python train.py --dataset="photos of arthropod specimens (BIOSCAN-5M)" --conditioning="class" --cond_dropout=0.1 --blocks_per_level=3 --scale_shift_norm=false --grad_clip=0.5 --adamw_weight_decay_other_params=0.01
Rows from block 7, named by matrix and row number. Rows with one number belong to one channel. Each number is 500 + 40 x the weight over its row's rms, rounded and kept within 0 to 999. All counts start at 0. Numbers have three digits each. After the name is the row's rms in percent of the matrix's.
# convs0: first 3x3 conv (model.mid.1.convs.0.weight, 96x96x3x3, standardized in use), inputs 48-63, a 3x3 kernel for each
# convs1: second 3x3 conv (model.mid.1.convs.1.weight, 96x96x3x3, standardized in use, transposed), outputs 48-63, a 3x3 kernel for each
convs0.8 095:567551528444486474503490485497510515431502523546469495503599446425503481464490503517475482529517503486473469460469482511504501624539571520482533470444486463447450481515548517546479523538496502488477466533494486488501467460505560509531594554524503548527479490487429427498511482510409455474521493548504473493484460538506474558535580515567545488574557449524489548532513559483495492494535511521523502571596513508554531541554523521541480
convs1.8 116:491528536502486524505474529504455476464448433621504526515527498525492488501485431468479499517492553413452498504436543511479502560534531444451464488473535448429480485555563460433534503471528490511523513529459525533575411465511450515507428524483550463490466432511501438529527526523539523522511475492462403530458480486485439557518559532507491477507504483499459426511476502529490447426499497498485454581556451495435552418452504434357591
convs0.9 102:522446461560484568504424515518486484499478451497435471456528476543564504492529550488474517516473451499516490546462494455524544496481494501484494476478467464522468546507495518509518479483464501459497493534568559516518542544558512463400478561457540572494520539507563468503550445419465482583537493440508505513483522491461482520442421455583531536481484511506542489463519440459563498501443447484458484522433441475492501526499530524532493
convs1.9 080:460502518555536576506513506608546509550489379558512454518539541516488516544488500458508533447502522462533534568486500527521469570521529331498474550500504470445462455485502521503540515394459509488480463519535460514530411430452631477536496501479496480488451435455528499524500510510519518527515510493453472418460504479438477484534461530526476514548507507456546504412500419475525447465479463589513455528483426520538476507537542468494509
convs0.10 095:536508538584523520534469434491455493503483497452460502474443519439442506497467482502514540532511494488475517438579410493539502502533450578465450531457469531502495496511530515518534514575489531527484572515547496492478460508510503511362520504525545505599457491501525477483473473509451462496516502417518474475517507490481470481562529511484533481485434510504489545457505486496470564493492508506512536501573520507555543515557526514515501
convs1.10 093:530537525475487510510511526552505532501494528529518600533559511521494520487519548494476467471499477531514501452563463488473489453493479507434453474512491497518517553608482520486495455513551523552471533492474479537433488501377490475479515468517517481575501493475446427519503502524509512536520495535490519535508481476486462522529508481525506496484512516471416489489518494501509460528512562472484555451490564392549498486490457449467369
convs0.11 098:457465458447528537423511532545547458470490411475485429467485434547471423534490482476452496515529518499585553479492426521498446509489519384438472489484457496475511441492452506535510500528518513496486551540496483532523522534436469515441476541514557493448556528464599518469490450379480468485525479479553547495553572485516501500457563468484514522450502472549493541487567531508586515508536542478515531506463478522497532517518499494503497
convs1.11 077:461509559485509552468491542561548521466492523517511526478503554496514550482521498526486488528479468546508536441479489416488526483494500535502481541497526542494547507592581472546514411543525522528516514530524476497489568517456550531454539503498582538557483458518496496542461493518481501531484508521568513516500493515496483511325420428460520483482503486591486516553454490526475495549516530486531524465469464535539532580547530512491517
convs0.12 091:513484544475502491504518530524494480452511443525498490604477534524506548570518636513504478472492487517492499522431592473437482438525486429517438458498494477526513504466495548526559489539598470519502436465486486460519485475608503499474539493473506479465504529473509489553574501437539433451518565545511516499467507474524495491434578518457457483511477536456523498464481481495523481500490470489481525505469556498507508497488514501468496
convs1.12 143:500502496468517445488491515504444577423467564492534502476488584486437494485481447458507519479575481479488506467497600533536543496507484479586425491462545463543485509484378534507485473477456487440570471537432540524502512554487452549471498542500494539421494529459469515537500486526495488476501498480541479559478484440524519474513545541473501501520524558491510554526480517511500504496499558501434565536550510537503377434554364496509462
convs0.13 093:517529630477428452536439437508553463525467461499454474538580544541473451503498444465487510456497495478454528562519564469450524439430457536490522544591507463534540499498478492532504469498461472544582473488500520483469575478468418463484507516553539529503563519488558536493551509575521468429456455354504515502497499516479481497591565541490470458518493456463495491503532497517489454532484491472479497468489443512497462495495484486509513
convs1.13 123:533545510484485511486481540455447455442475474483511438486527424533548501475539455478503503496484507546538574517529529547499517505502491475439519445415495500432493544517484481451499511509580438531449493489461427464461443466466438485477529532550473465445512495624418419458555540535540515519492460477435509462480454454421422439540537515532504535533512539429449444464497466456455390491465464480471432533551507458483528506479513495406502
convs0.14 106:496551509514501572464516469457464410433438498440498502563574549480507483467421420474510516459477528589528501546529533476443450490471486470476513493466495456398451450423465461499505551561590460488471479518494475477528617547503565498427571510396546642632492442504428479477470457544506438549467489570499471524496497492489521510504513456471509488461466465501475445514467475574470524494544532438501459498487519471485465509463558497504510
convs1.14 055:493471482496476496484505520550529527560533552572648599518504493492512474509470446487456488498462464505502522502514493522497473519516508468462487450511595472459523495414442486484439553535478426418472491469484496539488447367363521443462522457425596523555462422481463470551527533545516524544491524528505491518488475494521534558526498460486468478464448440486532539476512527480476503443516492466530527486503489475491531530523523499519499
convs0.15 090:431514545507451516551476454485487484485493497461576544416475611510514526566467537493517431507543457468515524563518492530487484501485465550511474492533539441542492478504538506508485503493537503536523479483489508529446478509498454403477415419473460464441537540547535539551529500516517474454574503492503510541482492499499503471510512507524502516521489517538546458533530463464496530570512576486493529520464482507475442493480488531496456
convs1.15 103:502527515485528542456538515425506483526599559559467543488509495534527477512487544477516535436503507498557509488525524551513526438437520487520511456520539448573532476511460547472449434518585470481448553488504498538452454486452495505484497515543412463491436526460412496423531517516504512526528493493433502500479504472479450417513493525513510493518535551444519480486493465510500445471468407527467490542428560441495455471552456517586349
convs0.16 097:538464474493486471502475469518519484536527516574585544482426477496452484529513561482526502494521505502515498513489530526443462483567566428479533476558562388433434438461489521508535505480511473486462526524542486530524416504494530516542511464474443407426406490508544501520485496507465516485551587599518508475522517487481510488452431440514512558459497481476489464538516491493475470488503533466486530448488501491507552493527498504537505
convs1.16 129:467467506517543538552524567475473500445525523431527507489488533547519559569562541539548499524509501493456442520467542512516565476528547458462477456454498367397396546514541512502470550526524487493453514503521544556578542538506482554499508540593544561570481497462553554562464478479548540543560575546510502437489434469486521471568561578516547543576613602462448443462449429415420452483460492484505480515546527480520505566496510556492520
convs0.17 088:478514561576490531448462432579436503521471443475481504490502528411487557467513522509468420497511468439470516480507506464520490491578529455517478508510496449480497514435538475451528443456487469552577474484563461515493482517492456541528511561472480541520502534509564494506484479495514424470487474530516514489481471503505477469547563450484564388579482493522583477548505488497532534567494526545468519499462496494537506505499517504520517
convs1.17 112:548512550495486537494509538468492440492546554574565553503576454492527448473487485464499528506554541490513487475551505539481509538454511457462471485489519393501492516571477489446498447511546511516493501477484521526442526492479522514533525530566478461495438495440398512472533539546512502537507476494427559509447467466440486384551507571547481535569531574406469455458537453437463421506503429527463515611489567437490529427505435397509314