Weights of a small class-conditioned image flow-matching model: 2300 steps.
Rows from block 10 of a small class-conditioned image flow-matching model, named by matrix and row number. Rows with one number belong to one channel. Each number is 128 + 32 x the weight over its row's rms, rounded and kept within 0 to 255. All counts start at 0. Numbers have three digits each.
Before each channel's rows are labels from the 100 images, of 14976 (inputs lightly noised), where the channel reaches its highest value: "strongest on" is what is common among them. Only what is clearly more common there than usual is listed. The data: photos of arthropod specimens (BIOSCAN-5M).
# convs0: first 3x3 conv (model.decb.0.2.convs.0.weight, 48x48x3x3, standardized in use, each kernel summed), inputs 0-47
# convs1: second 3x3 conv (model.decb.0.2.convs.1.weight, 48x48x3x3, standardized in use, transposed, each kernel summed), outputs 0-47

strongest on: order Coleoptera
convs0.3:141085139180097130148147245116132119108117152148154160146129134125143133086084131094177163116090122093171090100098128111124110116085100082143180
convs1.3:165106136044140098158096059130122152172090131141105083109098140103126127106190159162086120125139130164139194148154112159115164149143100141109190

strongest on: order Coleoptera
convs0.46:158120119119147072111129112122153078157137140174106081098097151135088151102077162167095154082154080154157075171118152172114130115121188195115140
convs1.46:114175115156135125147094166176147110113138111135135139192104158108165125131107129093057109118139164139100138083103102178177116142074047071150133

strongest on: order Coleoptera
convs0.25:126124140103146146091098150175098083125159102108149103180164145117099170168153124111140088115157116132122162205104104086098106093160039148103169
convs1.25:149091146139113101153159161059095111148168103121117076147050126130099100129123124191109113109138068112064127102067103121113157106080127147091130

strongest on: order Coleoptera
convs0.4:146114129076103111084075102117108195114101148154126170095088132175154139184137080111098185152111185107115080170126183104151113162127144121129105
convs1.4:138095098122086081164209147096142120152150127150157133148137130107096133145092180091123121109083105179165110171041107127075159095124160139114133

strongest on: order Coleoptera
convs0.44:178115137135152111104120157058108149161134131147079095149129059155172143128176125169111131124162088139110104113107119099126136162084199068157074
convs1.44:088131123134106141107174120178178174140150088120180128143101126103131135087097115100208119132108145135156115161064131136097080115154043139125171

strongest on: order Coleoptera
convs0.21:083119108129150098174152132042121154105143100157139089120115116141173122077170162155081103115138092129123058161133132129093151143137210116155164
convs1.21:102131141113128109082144140192174174107120113123151152098147167166070118115119116158136178036114165134186108166083176097120130088117130133161130

strongest on: order Coleoptera
convs0.35:136142130104117141166084137112122109173130111133126151105158122091110204126150155116126098116115143122154065156122115202157085125154007111119124
convs1.35:173143125147145140148174144142098098097135120215135129166100165025113096127116103158110124128162109159087147090129167125147165120149165177152165

strongest on: order Coleoptera
convs0.26:096159138056132142170131101116140121103203124116133116126131153156073139090072100150110138125111097149123201131080196146114107100154132100190146
convs1.26:104069093117077088074072157187131095142086135133113124142136160138144099156110155154125094100116124143136131130189146137208140185098092174116121

strongest on: order Lepidoptera
convs0.22:153109122087155162126141099112216149054114111088135158118154118121133053136094173142108155093174151117086137191120127120098140145110173094147112
convs1.22:089115089133083112151117122049054124135113122142184097189104146149107163147171118124129134169094137106126182120194130163167137149181129115146118

strongest on: order Coleoptera
convs0.41:147050120147111107120117155092065129074162156130079144171142155108143153167150179160158086073137137148144126125112133171109146097077103152115190
convs1.41:139139136102151142175195139120165105140111150154105103106102144155109139110105108152066113213118088158086102105160060091176111107123097138163175